A small masked image model, trained from scratch.
Model: encoder norm rmsnorm, encoder activation gelu, encoder layers 12, encoder width 192, decoder width 256.
Training: soap at rate 0.0014, 10800 steps.
Rows from block 5 of the encoder, named by matrix and row number. Rows with one number belong to one attention dimension. Each number is 128 + 24 x the weight over its row's rms, rounded and kept within 0 to 255. All counts start at 0. Numbers have three digits each. After the name is the row's rms in percent of the matrix's.
# q: attention query, key and value (stacked) (encoder.blocks.5.attn.qkv.weight, 576x192, the q third), inputs 0-191
# k: attention query, key and value (stacked) (encoder.blocks.5.attn.qkv.weight, 576x192, the k third), inputs 0-191
q.14 094:151093154102115134128107167116113161153110106101090126132120155096152153084138117128123152166136180129119165099167118163147124092133135147108098120128137134108082161169119100095124104117109124118122105082106109138138123133130137106129083104098135124089102114086155112158125157124123111144123102119125128109113152119128167119105110108132162115146105142103093156075084122138119090154183175148121147098114143106122140076111132149130130080108133131181125139094084109111092126149107145135119139144122130170107166117096145101116135141147100129164135172111102090150108141113173129111
q.15 099:173129148152123104119134157121140172116156157148086152134121135127177205172123119161142128153128117102089112096160108137148094114125081114168124139134181152118115155124110134158124107101142113062098135158103168108100099139099142138129121127118146104123108120114154152122090114143103164104115160065117111145114143127115122110140130113096142124118107131117101120118127149144127134109157136151103113089116052140117088151097102115133144129126114138147177158133117130117156133109134150135158135152090137145086129127138166159125127130124144113127138125141160109108101121047105144132
q.16 131:100151093165144079095096124131136136137138139143131105157085153135123119130219114101141134120145133116095096134170103099100195134118167120124124062168155121133135113138117114152122101120094137154154138126093124134144133100130110160143124136079122120122144099121158132140149082149125100143107131145167132142106152124165194131119118148088126111109127140124112168121145152098137135165128059147133117129139162137144094123084117149144144106154092134129142119094097120157125172136115113114148145138127130136169183117131126092151178123121134135148163124118125119103139150126148126119
q.17 115:127119120125132125174115147159150108145148120118154144111139137142137154106112145120148162129150095136145119140149120148121109080097091133119120115106125131122149135130109126134101118140125109127140163087151130112150136123137128112161114118105160144098193117069153153123100141122143126153119129093173102124121107113138137124118131087084160159165209167128136083105141186093083131134134128117114136123147116098153148139131146100100130174166163093116124120162177165138162158132136143110146152128082118137145146143127086144135101133125138131128129157147085125082104093094078158177
q.18 124:125119113094121109179123154132124098116166137157115138120158150141126150131096153115151148113155121099127142149149089104170112123114149131125126123134147145135152163112098148163128110108069142116123182100106134134150124089146115180141161078132128158140150136106162169129113146137106153120125139099145166094143139079172139150116114111103148149090119127129143151092091111164113116135163088165135147128091160154154128154133164075124094130159125138158150143116116131069156097080099160130158132122114106132121130118145134148167117123118120125144156152132123169112128104168066116109
q.19 107:151129127102127145116166109149100124091108152108146181162140128126166117114120167154102101117129113111181125163095124133151123171118132124122138144133122119117131145104156142133131112173179072124124109155114173119136157102168087105103146172126096125172145111100150114108099116153119158153096098148070156132137098071132078150161144137141171095109113168124128096177145142133124089144133134101124132140109105102164124137140137116124097137089158107154137170117078120122150144107121122129086162129101141145144141107132162148116124113143134148135134150169105143111105149093127112130
q.20 117:172122121091129131111080108108122087097094105129105127131097152132070143136159130120105161122131093115146138130109134108183119137139112169130175164099118117172112181132117159126105148145141094119120126112121126118130152128141098104107092111092097130107136175097160100123103162129106125109122121112108149160099151109101158154109145150072142164151143157136105124139155134115126151118140164106147183084117093135156114112125090158128107115106116103146138128135169120156144107105089145124140121099073104146133126099141132115098106152163106087128120126108137096123114176106096164114
q.21 102:183161124080164107158138089112101093170116115130136134143106169095165132133134146105166131158151113110114164146158131140142090118123084139150146124109114125128075147092149133115121119095140120124111099118132108115141110112142086136090139087083139133086086110116124101124081101102142122168152125106124086155096141074103128114133119094151120148121119150130086122126085130142116126118157131141101147087086110164132113118154126119136138120109147117158131171139108117122159141132160121089131142115111164123124108144117089112140110112143120157100089178112099115153080132126078170126
q.22 106:132153121138161122176128157116112165145142132135099129170139121141107110143120120134106131133101153127136091113171133148154159115149132122119136129110161131181119082132118131110105132088097151141130121112157121091108120134120173135106150162146125103107125128171097165150141137118141079138098151107161142140163111143110150147122107155124119100127089089132135103166113089080076127093138163146107120104167136121123098163111124112124108177154152131194101100132126187088146111154157107125155138169140101147172149132145110115137129120113138158197130107094130146123159112158133108130
q.23 095:174100131127158109116159148118180138114151117102121136150099110085135113124157131129144144127165115115090107098170138136116087110129150116101098116112124154147104139108130142121115158115131119098107167092152152137115115116164132066117129134121146086077103152113123154096153147111150149105075124137151121103116163130154159138124116127176162085103134140082093148153116147116067120119207100147121122098150156112158107121120136136122134102097111149111159122124153151091120130160163102124096149142140110119134117130117151112108122145093150151180135099143145105118135115101154175103
q.24 111:136130166113131099130118123067105138090142174121125134157168107089096181132157133109130145111145160134096147115113143126160155091128116151146161139136115134116154131156108136106120156139128114108143145102092119118086077139132121081170103155088116126130121094111174152104167134128134124151160146124131120159104158097106139134135111113157147131148115132082093112129153135175091131147158168111125135145110113080122110110145107091103107122107089164122164130113114114129109132135129104136140144132115169098183141135112152113116101137152122129104155192081122147117105147082155142174
q.25 090:105141111109125127132139145104166089136129132106131117094117122091145080086145085098148088088121122154137141103138149127108151141094117124067165114087115156163124118110140175098111122067116129167136154127126109133160114126138106122111087118122103116093155167158088170119132162172151121127137175149139120138119194147133117157114140141090150115131138116098111100121150134130151117144105170099128130139108131157157104102117111126144107116144124087128132148096135106137099179134122155139129128126103142167150144123112133087087122136144133123093072131186102121147139108104167128110
q.26 089:117128130159157131155181144123148139164112128109151077123108090154123114116081115138144122145151116118110092136125128123124100142134132162120095160104163132129103132150127128103133161149107095090170146132132193142102134189182097123147132165080113138135120111119134109110105128120163164101163132132116105124109183150121145146138126117102121121094097130141131137117125161105104074103169113126053113100113099117138134115114112097144154152118147151091142105133147138133136164110134118110138102174123087120130127123156121147126142160162162144179159124170160083122134147114128116108
q.27 085:095142102163105178099168118101151136117111136138134164127136131131138124192140124178136131139126090115129145079118138157095120122153090117143127148101090112087147127110136139131139161163141127122126120142150106100101139157117140189109153079162153127147117141136130120099103089151137138126137155138071134149146098124177137143186136144140104089146099101160148140112143117106106122140079123185112122136127093134080129111133120142129119111136102108124126172147137106089146130105137144074114124127079152100119144143149114134176133080103093139116131106075116119134152131111107123149
q.28 089:097126103118108132154152117120136119159142120148143085083141134114106049099130091120123137146121157114120090140139165114103111137116089111129126094099119062101136113129171082151112077109111165137117119121167087109168165125093138106106152136120127156127113128110076120147122157114154122097125143178154110129170108109140126118101129157172055141105075127163124135118118093097124126132160109114114157131108161121162086102119136126142122112126126116155118124109120091164155095140118120132119124119110125135152132093088117112143062138136122118143130159163126126146152139127111129140
q.29 080:138147124108131099159126103078135083127137108160111105134143126163151075115105093143137154140151059098105105161105134122134131143104086149149144110137124115130112114136147192110171132084107136126119152131151118147079123089099116119169132138087141149138109120141144150106151114106132072138135089125134106095108149113143110151174126111150080113151120137105158127118132172088101087090140106132159125142137109148152119113088116108135099111118137141115152105129151112094152082122167092147133138150119099098128102153134128100108063145141123147136131170137129156130121145095101120150
q.30 083:110156136109112109100118147131123142176103120065126132136131164165153143099165180146136151124090134131126142138133115106133131142116113098156103149168085120139112163153099103128137105146141117115087122110099158104124126142204148097117115132084148151141101134113098138132144128168116125181154153088140139149126096121172144102102121132147168111142130134134085127118103116150119113131164142150148145151113060104129126098153154108111080117127139121129126176129119133114117133164134126077118137115108165131121116125101140112127130121106155106146104155119173112130190158155148078171
k.14 085:122112168105117109146146139086111136156130101121110131140089122102151145134116117185165067126123151122157122150115119153144125136188151129138107113134120105114130128123113121174108114101151110123097145129102156088164101128102174138088127125102087119120124124161111131143132084122082074134105163113108134169140107157104177112111104099142099083115173115140130113126131110125160171123141168107112089143125141105153147117128103157106138133120158134114161111115161117143157115084113125118164154111121174126101175148108156119150147125100137144074113085105137136144138127138183110132
k.15 086:143099099121146095112117103084114169144090112111158118145088115094105097062120129142153154142161103133100109149147103168134114093141145131169113098140109152115108106121155152098126121147138152115163124115176129132133135086154153122093105139094156150119156165128096107117137141159140104130107132150115092114135155182135141103132141129090132155121104109102162112152130107124183136127156151113100158156142101082115122137165145119070120159119123127120140134144140117158105123105157141105143175112178118151113151156113116125145078119151122140096175177155139144152146137108115102117
k.16 123:122117160125090160136122132117126106124107123138115144127106114129129126116063114159143126095133142098124152124134179101156117128134125115117141136126110131123103105072140125135119158132167130114112097129180138124144188173141119080076091117110147099126151115086122124129113193078114119123096150178146115105127137121101101134133124091158172154089103137134145174130149108130102066087095120136104110134130127100136149145145139164141124135139160165108114127145139149092127083122135131131113100138126101093138089144095122114130093099165090138150102106123095140175113127131122133178
k.17 125:128151146137165135127174154131125125116130116121157139108108135158123135157084101107130138164106122141139137144131141145153105168127153118103107145147146197131141104076123179156155129120143123124136141116168176119107154151099075143120105121122144137143151130167087126113129140112132148144170177106113083094108096123124150092134132157111136089107085103122118185136130163077113140107115099112130112105196100107159130103111093101109086117146182093127107166123116117151099129111156099110126127163130139134160117130126123173097097107137123099104111104149124151132102134124112149130
k.18 130:117098136127128122130141152134128077114135094151131139111122167136129146104124130119101151076165110115150107140152110124122196123108165109104137168131172127136155120134148198165131093109091153118118161122134162132126144130136120160110163082140126147102149135116141149103146131152154165134146155140129134085150138070125152136081119164104176174121128085132117135096140126080094123141130108105128152124125135160135137123126105112108112110097149118154143123156142139104156087129104117125142151104102125151147149119152078077176153150139092136158125081143160122130140149126081103099
k.19 120:088082086117119123101138161172161174107147128133109119106099131136097096094126164128114122140093124114133132140156109154126104116164094170153141106170134122165115071150173165123105100122127125120148134113077169122195137127172123108106115132134146112138118134125153091138144086118125119128098107180117127101136141137103136140114139158104144123136149112120114151107126128152104112127139157081185160147141123101096100148144074139117149152171114160121132139140117128101169099116119144113111120103147130145143116095131154120147128067111133123115161096112103146148106148074119123148
k.20 097:122093089131152131167144132117099141112134127118099078096113111130113144150126070134099155161108150095128115060109097136132091112118140132111142112142163160155105100120118080096128135134096112174135099131135094119070150147078163123109104086123140139095137123131080140134129153170113137099151131129153106102160158158135130156119109105105171171135116128123154092144161131105132126145139107174130157152116125128127106094123074085116119132124132122109121089169140121127076069149152137117146117092149119139128144111154136139142167084144106087129127142105151138133129124146122137135
k.21 091:096138108104111098145108130106169133128120112143111134123085141065134128119121127119145150105129123159143094149124121138120140124113117138126138147107170180148113087126105156123126137157123134113132155132061126129113139158177145145127121102126138114123139102173133170148114085134142113206141118123136173140150155159143139130102118106149132166122143127153110124075124125109083133128068193104142124122109118121122105154170150156150158095172121090149146082132122143102093170131139115130107181101102128157138123136151124133116160151070129114126173100145134135089120139109137139125
k.22 092:129135152100079113134136074098127136096111123137106138128145148079152131139122128110145173105165112152184137140107118155140172151121148134103133137151113116073081135127071108140151126121097104095177136163163123130143091139123149126127134148117158135121164101136098168150149124100155161137129146120133126166119141113178097157104107167143156150113120155101119147146128147121161114137140100130138100145066129160152118166140153140116092115076116142093116169091081138100132133148143110101151157151155159169112151161138124120119136138135150117137130161129131118077149149107128114152
k.23 080:178108141130158111150125120085124133125116114161096098100096120135163071058095080120071125117096089106110107134134156150103129095116152162146138124119103113122143113070159112140129127120148123185132156120133159136136149151145114113125096142147143144132123121146118101130124110107091111151127152135074145138170101159112110116120168164138141128162131119155143150125139145123163098098128122153131163165090138103105151102130137135134113088125153178113152133110156098120096142163166104133132177120139142131144146134135112136145119126115139085136201124122119145114126102129179099137
k.24 103:114099115135126075115166124113129143163098096097101118136110154163154129104137154131132109139102133115174159119109127146119125082144120143131115144112135115061138140142144106132120137130179150149134127122093124119126137160108154167094101128137114135184125158151144103155125157139137114080150130130089120145107171128096156130104135139150111122079126106143099141106109153164110118099120147091147158153095177132118117120155116145165143083147103135106111101144154119153126087107100173125135128107109168155124140125094163117147117124122088142107086107132109106185162086085131087099
k.25 082:120163135148115110136100104134152129110151112104146090145139138171137116155115150159094104075067115138114116116116175146166124124166118088111103156120085119105117121121140130120102158120127115123159128155127107142130075118130117169153135108121148131120121121146140090114170146094108104150095161100131111094103112105114191127142144101149105102149156122128147070145095101113100130125152130093089103155098121125130143140144135115159132113114103125148070116129180139123094155153139091113130126109103147110140133150148153127129161056122172137105100106136152141158112107144157173121
k.26 085:137108132092146153159131124123186123150097091114133149136097152151114154096124158153150112130130057133111131090172128152173123076119121138135178101124138120166156140119130158124146129111122122167141134102112132153147104185120116129101162097187140096118150176157132130126145082143118145126125148114163112133116158202097096110140171180107110120110120130078119153140138141124156118139132120148112194143160101119132118132137131132132119151153098132121115174130112128124161152143131129123136155109141127117138135120121126172104105112133111074123161131115116169096097151123119122114
k.27 081:099132138133154123123084134161128085141091136152134169098111165111126112117134152096133095113125103118100084133065112089119161140140101137148104114173089161131111137157108153166132146124092128143133106132110134135126114100130148119153075108072147125158127129089145115090096105131142132110154104150147161103160165169152168111115138054115166132167102133118172141071137107144152133126111129118128131094141141113079134125155115145094124128091128149124128109106134090142115113114139101155109121138139152101122140150120100144114109154129118118152135113137150104132142170116083072115
k.28 086:133091147101146118139103169127133127143099167135121143180148167139131152102140119107149137116118133133131132131151090125106123132158134134174101127160152131153130142123114075144090122130132123087161137161101167175164100099120143131159162148120143111127112107157125157125081140142087143169114127102107143168087102100133107137163124153166168178127117142104122117089092126097159114144129103134125107107167133103133130180083127126112122132104163118127132140138114125094164140134125145094173113117139115105167109120116182133125185097141137119164147078119108160146081134160131119102
k.29 072:149106152124147100149130125102103134101121121108129115102125147138143108144134120114097153161116087145135113127147122122140097169132107139137123114128136161150138162130163102079084137171129160119174103137155124179119141163122094115182129096111132122134105159162138148114129121173093123141097093110111148127156100124126140096147159125125158155110100144142153075126144135138157135076099128146151173088133119108101132164123158199120088118101117092110119159105125138123107135101121123137121134118138079082096104158185148127148107112122108174104162100091083157126129122114123128113
k.30 086:092142150127145110145121118120155141163137108152116117143094153099147141115143090088154090144164139077114155084120097148116156123111137166099168117094130118125086080096131136137104119125092121150116177139064135109125108073116164149132150114149112118169117083167135117125120163122141140149140127165103153134155109143114107112120130127125178104118126113128101174103144114150108113141089138128111122120095156123100107137154092102139148115153124092182124158150099119132149128154138169103127131128154180143116193146085182125138161126132134133111114111119154123136142136124134145157