config.yaml
image_size: 32
method: "mae"
mask_ratio: 0.5
loss: "mse"
encoder_mlp_ratio: 2
encoder_inner_norm: false
encoder_width: 192
decoder_layers: 4
shampoo_beta: 0.95
final_lr_fraction: 0
Rows from block 8 of the encoder, named by matrix and row number. Rows with one number belong to one attention dimension. Each number is 128 + 32 x the weight over its row's rms, rounded and kept within 0 to 255. All counts start at 0. Numbers have three digits each. After the name is the row's rms in percent of the matrix's.
# q: attention query, key and value (stacked) (encoder.blocks.8.attn.qkv.weight, 576x192, the q third), inputs 0-63
# k: attention query, key and value (stacked) (encoder.blocks.8.attn.qkv.weight, 576x192, the k third), inputs 0-63
q.72 086:151059151110141139172139094115223064116117118074120164158115149121119127040158156114096206102153149126156160105174094096113149141113126137108123141087117135133116125123145127099105127127104123
q.73 094:083119183118125138171172104126131119154069123072191169086147126154066125148106113122104124143125131108110114129199107089151066092161155100133085086141124140090065122096154176143134127178093134
q.74 118:131069175051102156095114163098122133112119129141082073109150115097149111075203137149154113170051160139091194188152122172177176162129164176139135115076119130146080141123122096167149115128119156
q.75 094:133113212115154147090087128140110136151107136151094094162130148102102126146150175136077148174081098130098144136157101152137149164108142132133123135099117122095153189139155096107065168118179152
q.76 081:121140090134118109179147146145144149127152133141115119126106136139125070133111119117092172175151093137116189150131058114109160129112152167104146120129104116183141172059074129106112178124128140
q.77 088:150166038141138118066174177112219153106115184164144081126149124134125130140094054118132175178136149142132142140118120153099113141116159132122107110133173125141166110123090113152055073104102164
q.78 088:128208082116190128143095152108089177132094170130158136181125103100161090142167109155094072147123180081093172129129136117138134130111222106080113123080157138151122137104108073182064131151102129
q.79 076:187131101118166101114081127112148169150171174147131120120113064123106165169085116120069105198162128080125155190163128113094077165069080150155132100092184113158088110134123078132147210114067096
q.80 120:120107117104158111129049137130125177130097101102161155140113095180152155086163138145114098181119112173161157095120128141106186179161149128148111099065144100081186129089176079154134130137122112
q.81 114:109119146118142144122178122174183164123061141117151096162143099109130077101154134180115132121115131140082113089152126116154167087132063139178160154233188087104125120147095130151135109228137152
q.82 124:095102159171111093060148111099142125120131085126141094148167162132180193146161100079170139134167136171186156086121163128137140128161114118182163177092103142135206143148145155126087116159164138
q.83 118:137159108163177110095169131121083146108172073136137117151105164145187160108117133080125134105126117144134189119114177149142134130143130140141151143081109117187127064158115171103114167137136135
q.84 114:133160119110145133120180100155133104152161098158161093116131161109095178171168121115110150133192135163108093034129140102123092093132095142162095089122166199164154201124143158122154097172124129
q.85 103:183160154161155181182154157157097094096098131139122142143138160189077176130131155074143100172124114134162117065119124126095113136126120108115131059181184088157154104094114130124126108151128107
q.86 094:102172123132127104071165128102150159135147133081164093169173087093131161146127164158100097200151152129124130187124128154120107131112201068086121129131154127120170052108118141168110158171127085
q.87 089:100114107104089143153182122083117086135151119118160134130173127199093139079104162100075123183129147112145098083162119120133084136173065132155165134108155114130086149179198126139135129132089069
q.88 082:130081124143100085154113116106166123119106140109172163116160081153152119142175096185151106161214134209111094125147148098129101137147135103098101132152142101160158076100112096162158128208147134
q.89 083:151129038109175109168111084082146196104117111127101177127173112164121104102135142087070113112081114107177140165114160122115136118141157147079142146098124059074112113148201094126111129140076154
q.90 092:042060145074067094138101129120109144150117165093104102108147129100179132131151165127156048143061142130102197094134133085172138077181153160126112169156131125134089173142128164094140124130094116
q.91 088:120058155104079196082085172091153142170063136108072125107138128128155103067122115092113074135107102106095183151129106075116149117146146089100084107110147131124074163170152126105170114107125126
q.92 085:135133088107141128124108059108103081108130099031127115087071133096088127185128110071129085132151165140139092113078154111128112115112149133146105106170148147097110088167202125113187059184113139
q.93 101:159154142140101102112176115095108126158095117186153110105114137137189126131087048097105103131160128098121144105125116150137117107114117090097066088077184105163128105135158168151108162184069144
q.94 075:092174076160172120136190138108107184192107164150163117057120078135147132150103120134136094158094133066111205101154100108126126164166108143088132129137148106140176176129181147162101130178108182
q.95 078:163059101137097112142117103149123142147097112139151107131155152074208126123124138088109115135115153133167098100140098150097157102119165114137105101148144164096110060080094150137184099088135135
q.96 153:133133118140083115140159157146138085136143178139193152144118105077123135100177127169161161122113118205120126126146098095098123092113093101167139110096122145138138066119136149190158070147109124
q.97 109:125096160119132128128118123139111123083150074107085144123158128117100121106085143094109137131192182114095109113096120177141134119139173127118091139073104139124100153132138103026108115116148179
q.98 112:132170109182155152120139125095128172141165132165123171112134129114135116127050132131054138137073146105123123140067098174156160191134135127141079159165147089133118111156147133068115155123166127
q.99 117:093144101142088144126122055129070094123061090080101172100140099160182111111124114125140180121133109152118103133145072216116181139146075148140141126129121154128184108164143146092126155056152165
q.100 108:142171146136124148113109087110141144145112138130203141163099076134163094098128099171106109117116144132138143087143080084119150155187166105163090109081134124090160088111065103169164092200123137
q.101 104:104176132138107125120139158086113062101158117178070121088059166161113121076091091156136145101128107094112091134087069131089154159135109135115126094195121136140093113089093145114108091099154119
q.102 099:186101125187086162140108172123122117061131080126126132143131100153109162122128066131112159176120133163091146111123172129173102119154117139166112159115139153104139096093091160148167100151151111
q.103 088:157164092177145135132117112139110116125161145096116113134121119075083146096120118138101159133206146179203113122136094132109058161029137099154141100126166165158122096109125130126091148128155141
q.104 093:147165071149092123138122111095180051141102089115121162137131145126116119132162108148116125160146149143091105120139103098097137167089117159137126110116183157179146154101129159089093099053140090
q.105 105:156125143156110088180140165135148033132169162084119114135113129094088113102122129099163112076140142148167155132117114065101157138067077177115155119119148204126135120101140196156188097115122095
q.106 108:120179086165177110119135107205094126146108141155157139151110080116147083138061148071103099162098131138130166154129145076083119082144095096080118106082165121156178054180170137159141103153087128
q.107 128:191158129165157141134203134161153067114159112080148124146102153166099196182077114079138175072157134193121070087089129131064136126106089160137138094173130144130171100126126169136111134132128146
q.108 090:087146106160146101172164119072091167092104121136136122120127179144123110111105134135107193089174177101082171077115130143072096084159113105104125107139082120104149176134186174169065161176157100
q.109 073:155081139057131136137085127153130102141174155111086145090144030172081107132111147135220109149141142120115108135156155100159119131134173167120074101115122109162121154106125124094159073102117090
q.110 093:157095150118135132115117137125139085135147112069147147178122117164082126132118141118125131171155132146082076106142139076117060120174126087133141123112166122133133123122165133092133154095159117
q.111 086:077058195165112192145120174082184142169113148177121099111160148091084159103168190091150084181164181119066130143189104082110118100129123123130102116143125123075047156131133079073119125102059101
q.112 133:148138172179162107117117103126122110158140160148107132108127126122085113109151070163168151145110150136113154110095092120103097171118111160163086143078046086168117130127124101117136167102125109
q.113 114:062137158142183121163111140128090145138110107138125101149059109109148187095053142136069178125154133116117069187145159170089137131162124076061113097141103193047094182130190109087092123160081165
q.114 145:119154136111121112163172200143112148095146132141163158114147137179080136146090139130090121129094082134165114129100117104150067083105165076060201100154159154133113144177213095111169174114093135
q.115 138:085121080098109114129093145118165171136105148093077115179140085087143113081123108190138130135132112125094074176169096139128163157151110066162104129098100154124180108078161056189155114112064095
q.116 113:119093166131128180103130157124133114119181122120143164138119158109117109103080144116109100125112139138045119071133162188107209200109087154098145131204117105127138077081104153120114116081156079
q.117 100:102079132105092127111075094136096182082075130124163132202119161106126084145176148143098139093124131069133141134127123177146145092080101130130115131118158113170114109093099129113081161076145094
k.72 093:083098147172122108153083173149114146160157123118138086122098141126099102101147115080173103137161184122126141125143092112131097104137086149133162146114093108113034189142158149053142168142146148
k.73 101:140138119135117130119159142129095194181100160091093087162098068131143119161165126050140088142110109171140158089169141053119102110132108114195142105116115072079143146121095148126145187116087134
k.74 117:110100122135092146087103119085173115133109128119038101144171133101192114121129169149145094195104111109086175131146090162159164161110133113180142155060085149186094120093134095098117110117205071
k.75 096:099121109098131142065122110138118136157100169127095131174131123059146124151124114139129116144124113137125124109143096179189145179103117104169115117119104106153090157093151149145068155142112130
k.76 084:233147182110154143129110128193114114147101163103132171085121193081094203125154118076152168091147154155134128066100110102132124170079129178096086103134142131113099090084136192144118138122090129
k.77 089:130163122107124162135146111095141110105142073161128132033107167167131154116083124105121151162133137167134111161175160176157079129105078146069101142148121078096149115168172127171068075146152153
k.78 087:159079149131089144083116136111127180141122169165136104145182085030117126128119181150178117176082150090148092117155136161164157153112119089163126084131116099147107073109139096170098126119113120
k.79 080:117159111069114155159104104119137092090087144117119162151097102072143121124118118079130157133100120199117140055177077106134156075199127099147141104121135106164147126087082125136108069059090138
k.80 136:125189168165164084130123132166112129116123148104121172107064106103097114134148130057139080136158183094160099142150095096121092066057136157106152031129122122164101161154124148148138125144116100
k.81 132:095111127137131140141149179170155134133154127118131167146144144119076094096118154121142203083153082118134110164153094172119132097123067090119130098156108120084157141193141120143069073127163141
k.82 126:114079122122209082075112157134160149132091098089145090135182139184140129183135171105129159147121159204121134094096105167080117135137129143144120147105104166114120081141091120139146119145255180
k.83 127:144169123138128152052110138116086167096124085105101046146115160144128157186127155066046103180052174131129225101141134164172144174111096146134142136112115169096137065169126140081109174130152147
k.84 110:056179127144087105151165164141123142121088119130188137146148128131140116111125133183075151120134106171195129115118089156137096166083171105094108136123125112064145102131178110196116152179172090
k.85 105:059132143149122166166168094170142101095084101138135133124095098155071149101175131100137178087162109140165113090142129149048102068158146128176158080149113150085089121148133182144132113119092162
k.86 097:097167099127129164146174158089150200176143120157224128112161104123124123123121155165128142147111148157132095095154075102123088098146139158153108114135148105113187128160139098166110105204126119
k.87 085:103095118146128148155142114129120028117134156115166141158122081157128125127146119094180127098162146130101148131131159144105072123133146076121125180128149132212186130131134161116181212145121146
k.88 085:131153144138139124080131173125179088145118141124167100164082115151115097102145123160154156117149096158095120183131127110094117096148116136089121113125061117173134170142126108158121123110124129
k.89 075:137121137109123150129134159115089117100121164143098070100231080139126152128102155106185172129102148120149177183156144150144119141116181091087153147081159169131152094077157118109099145139080155
k.90 094:099076172123084132154141138114110139152130128117087095055149104127098104091134189158159079126144084131079150105169099159182172154078128125171138187093130118147080138105204150116160144176151112
k.91 097:084113109123082213139115170129089165088164144087101174165151109060147132107177157157176066143083143090115145149140114113207141130121153122157141123124153095078124176134129111102145131099145156
k.92 087:131086118122166149137235137154139116102071119086174168131172133151090141139154119120136179092154137125114106075179110062131057082159118146081154167144180056103142127118135119130169158148107189
k.93 101:154178087137162094119100072113155149159027146129163132125160070126072128167118093133081133171144083096142123142136097095145127122141116124169058117141130114142135113122129139119124180147068163
k.94 079:084102140130048083129118081133072106159053132105135120122176130131084114119063141066148154176159072088136134093104139089161102151178112076116118116142156094133124073146172138081138146127100155
k.95 088:098152117126199135135211153113214160158181145124152159086135111183167132130107104165076154135122162068098135131088191122113087091110092168131095197092095117183201121139095127112111107083111185
k.96 143:112093175115168141098093163092092113110080107183088137104128093124119132142122140129105131138154152117131119146073173127185117101176111158106131122104115102081107165149124102100106096172112134
k.97 123:099167092138132117128106111088149113172094151151178128142103117101134105114191133187147127095135152159113089103101133114076113132107073120182092130124147121114114069080094153169117091132117091
k.98 113:100104091096114172118078101152097127171100092085084113093167164107124115116149132140127080135111137199185134106136155092181113123112133106157111132126127132114147131106128104104130141140177143
k.99 099:133050061097167137096146105152115129084173182095100105107094185138122124111135099164139083136146163111072106169166082137169119141093071150155140107128086109166129172129126075107092106168109076
k.100 100:149094148128150114115068154138132131119094160147142130163166131123078191141125150110111166132108136110160113126141126112130096106124146156138118149161108151145145183102160166103148197124095146
k.101 099:137141098155138167160203163073182099125143125149167204119136116138141188150068164151111151155135086094108129163181137115139121076128119181152090113200110147083107159121070125136102127125126091
k.102 101:074106159132174113131107141103195152169126103125134040111114120156139130096109149082071114130157151149135081144107156106090117151081147150127151170094095162183136089077195141151173130118137140
k.103 089:142204114180162100141152169132106172166144085168155127129144133174059165171119120118140175192108163154103093125090134086075074135149102082067130157131115149115169136152152159125113123106085132
k.104 098:131111113123133161184138142135101120086198157126136160147123165065133109085110083132163163134120093090094169089105104114130121117119084204096107180160118156171110151161162092135113095109119141
k.105 111:123099139147119144115127118159087098068135107056132097103096151142115134167132152188147134030108111124164180126143131090063108106169162157070146084063120158148130186166128153095138171127148118
k.106 114:118130154101139153158156053158092138154059102060164149140159088130086113165157132141122115084152113119166166081141112039071116126180111107072085113159142096123161105169119077158165165145036182
k.107 137:164164122156169119139146123153129107123104088137170125127109179209067144187067112128096189111187078118159086111122129122058068076114098157104145122125132113111171139123130177125121131119108154
k.108 096:164127167165113099132112124140117091172098084138143148083127178140127109125095129136121112098207130127168130140130126133077140107096120094149133147065155131159178082116123184149124118136159085
k.109 076:146087124105177144183121114137134158135108118145127143120116087126165215156084133080108134108131100156153115083149108122122098128172127155174101084185138145127175189171070151134181086078071122
k.110 099:098167101136126151171166155072085057088164150133178160200141120057096085136150158101121145089129134166138110073147075106096074120133104136114081157231123185111137163168102134106126124128088191
k.111 093:143103150093112153144168112142097149151130139154067149123090141084169159095176136147111164096139066173078144143163127137145120116154164163182136125142162110091082177067084121089156128135106143
k.112 147:147102189130165155161121198110058071129124139136114152123167133062110138153131080130177095161112152144158156179140128130151088105142130140100136083032061136108097117110146107142130139115192112
k.113 118:143121116144120117156218108147103118151126160100136139100120113163102089065060159133126138138157199192149048155169127096086070146140178123150092099140150148122123148064108126162130174180061109
k.114 149:119098139114155154151177110119095081194108083165161133131158081171132132152066123107120076132082168127139136119082130068119115147149159093066102126129182187154104098092140215193127180144057199
k.115 148:130079115065115154129105179151175117127141120174096090142128123065140136096149119143126157110154107113129105203147137197116152095087127140153171112097107109113139150148153057153084150129045072
k.116 121:120161146124132086119177137117161133066208124101109146103077159175130117092127170142124115154124146139101129146111179155142144128087120192093208146122099134125161153120153105057068102098185162
k.117 105:132119139114091101084079057111125190108134150129091130105107125085153115088141096121170139075125210102111122146136122124103157167067089078140159094099074164144095096082128089136082115096128107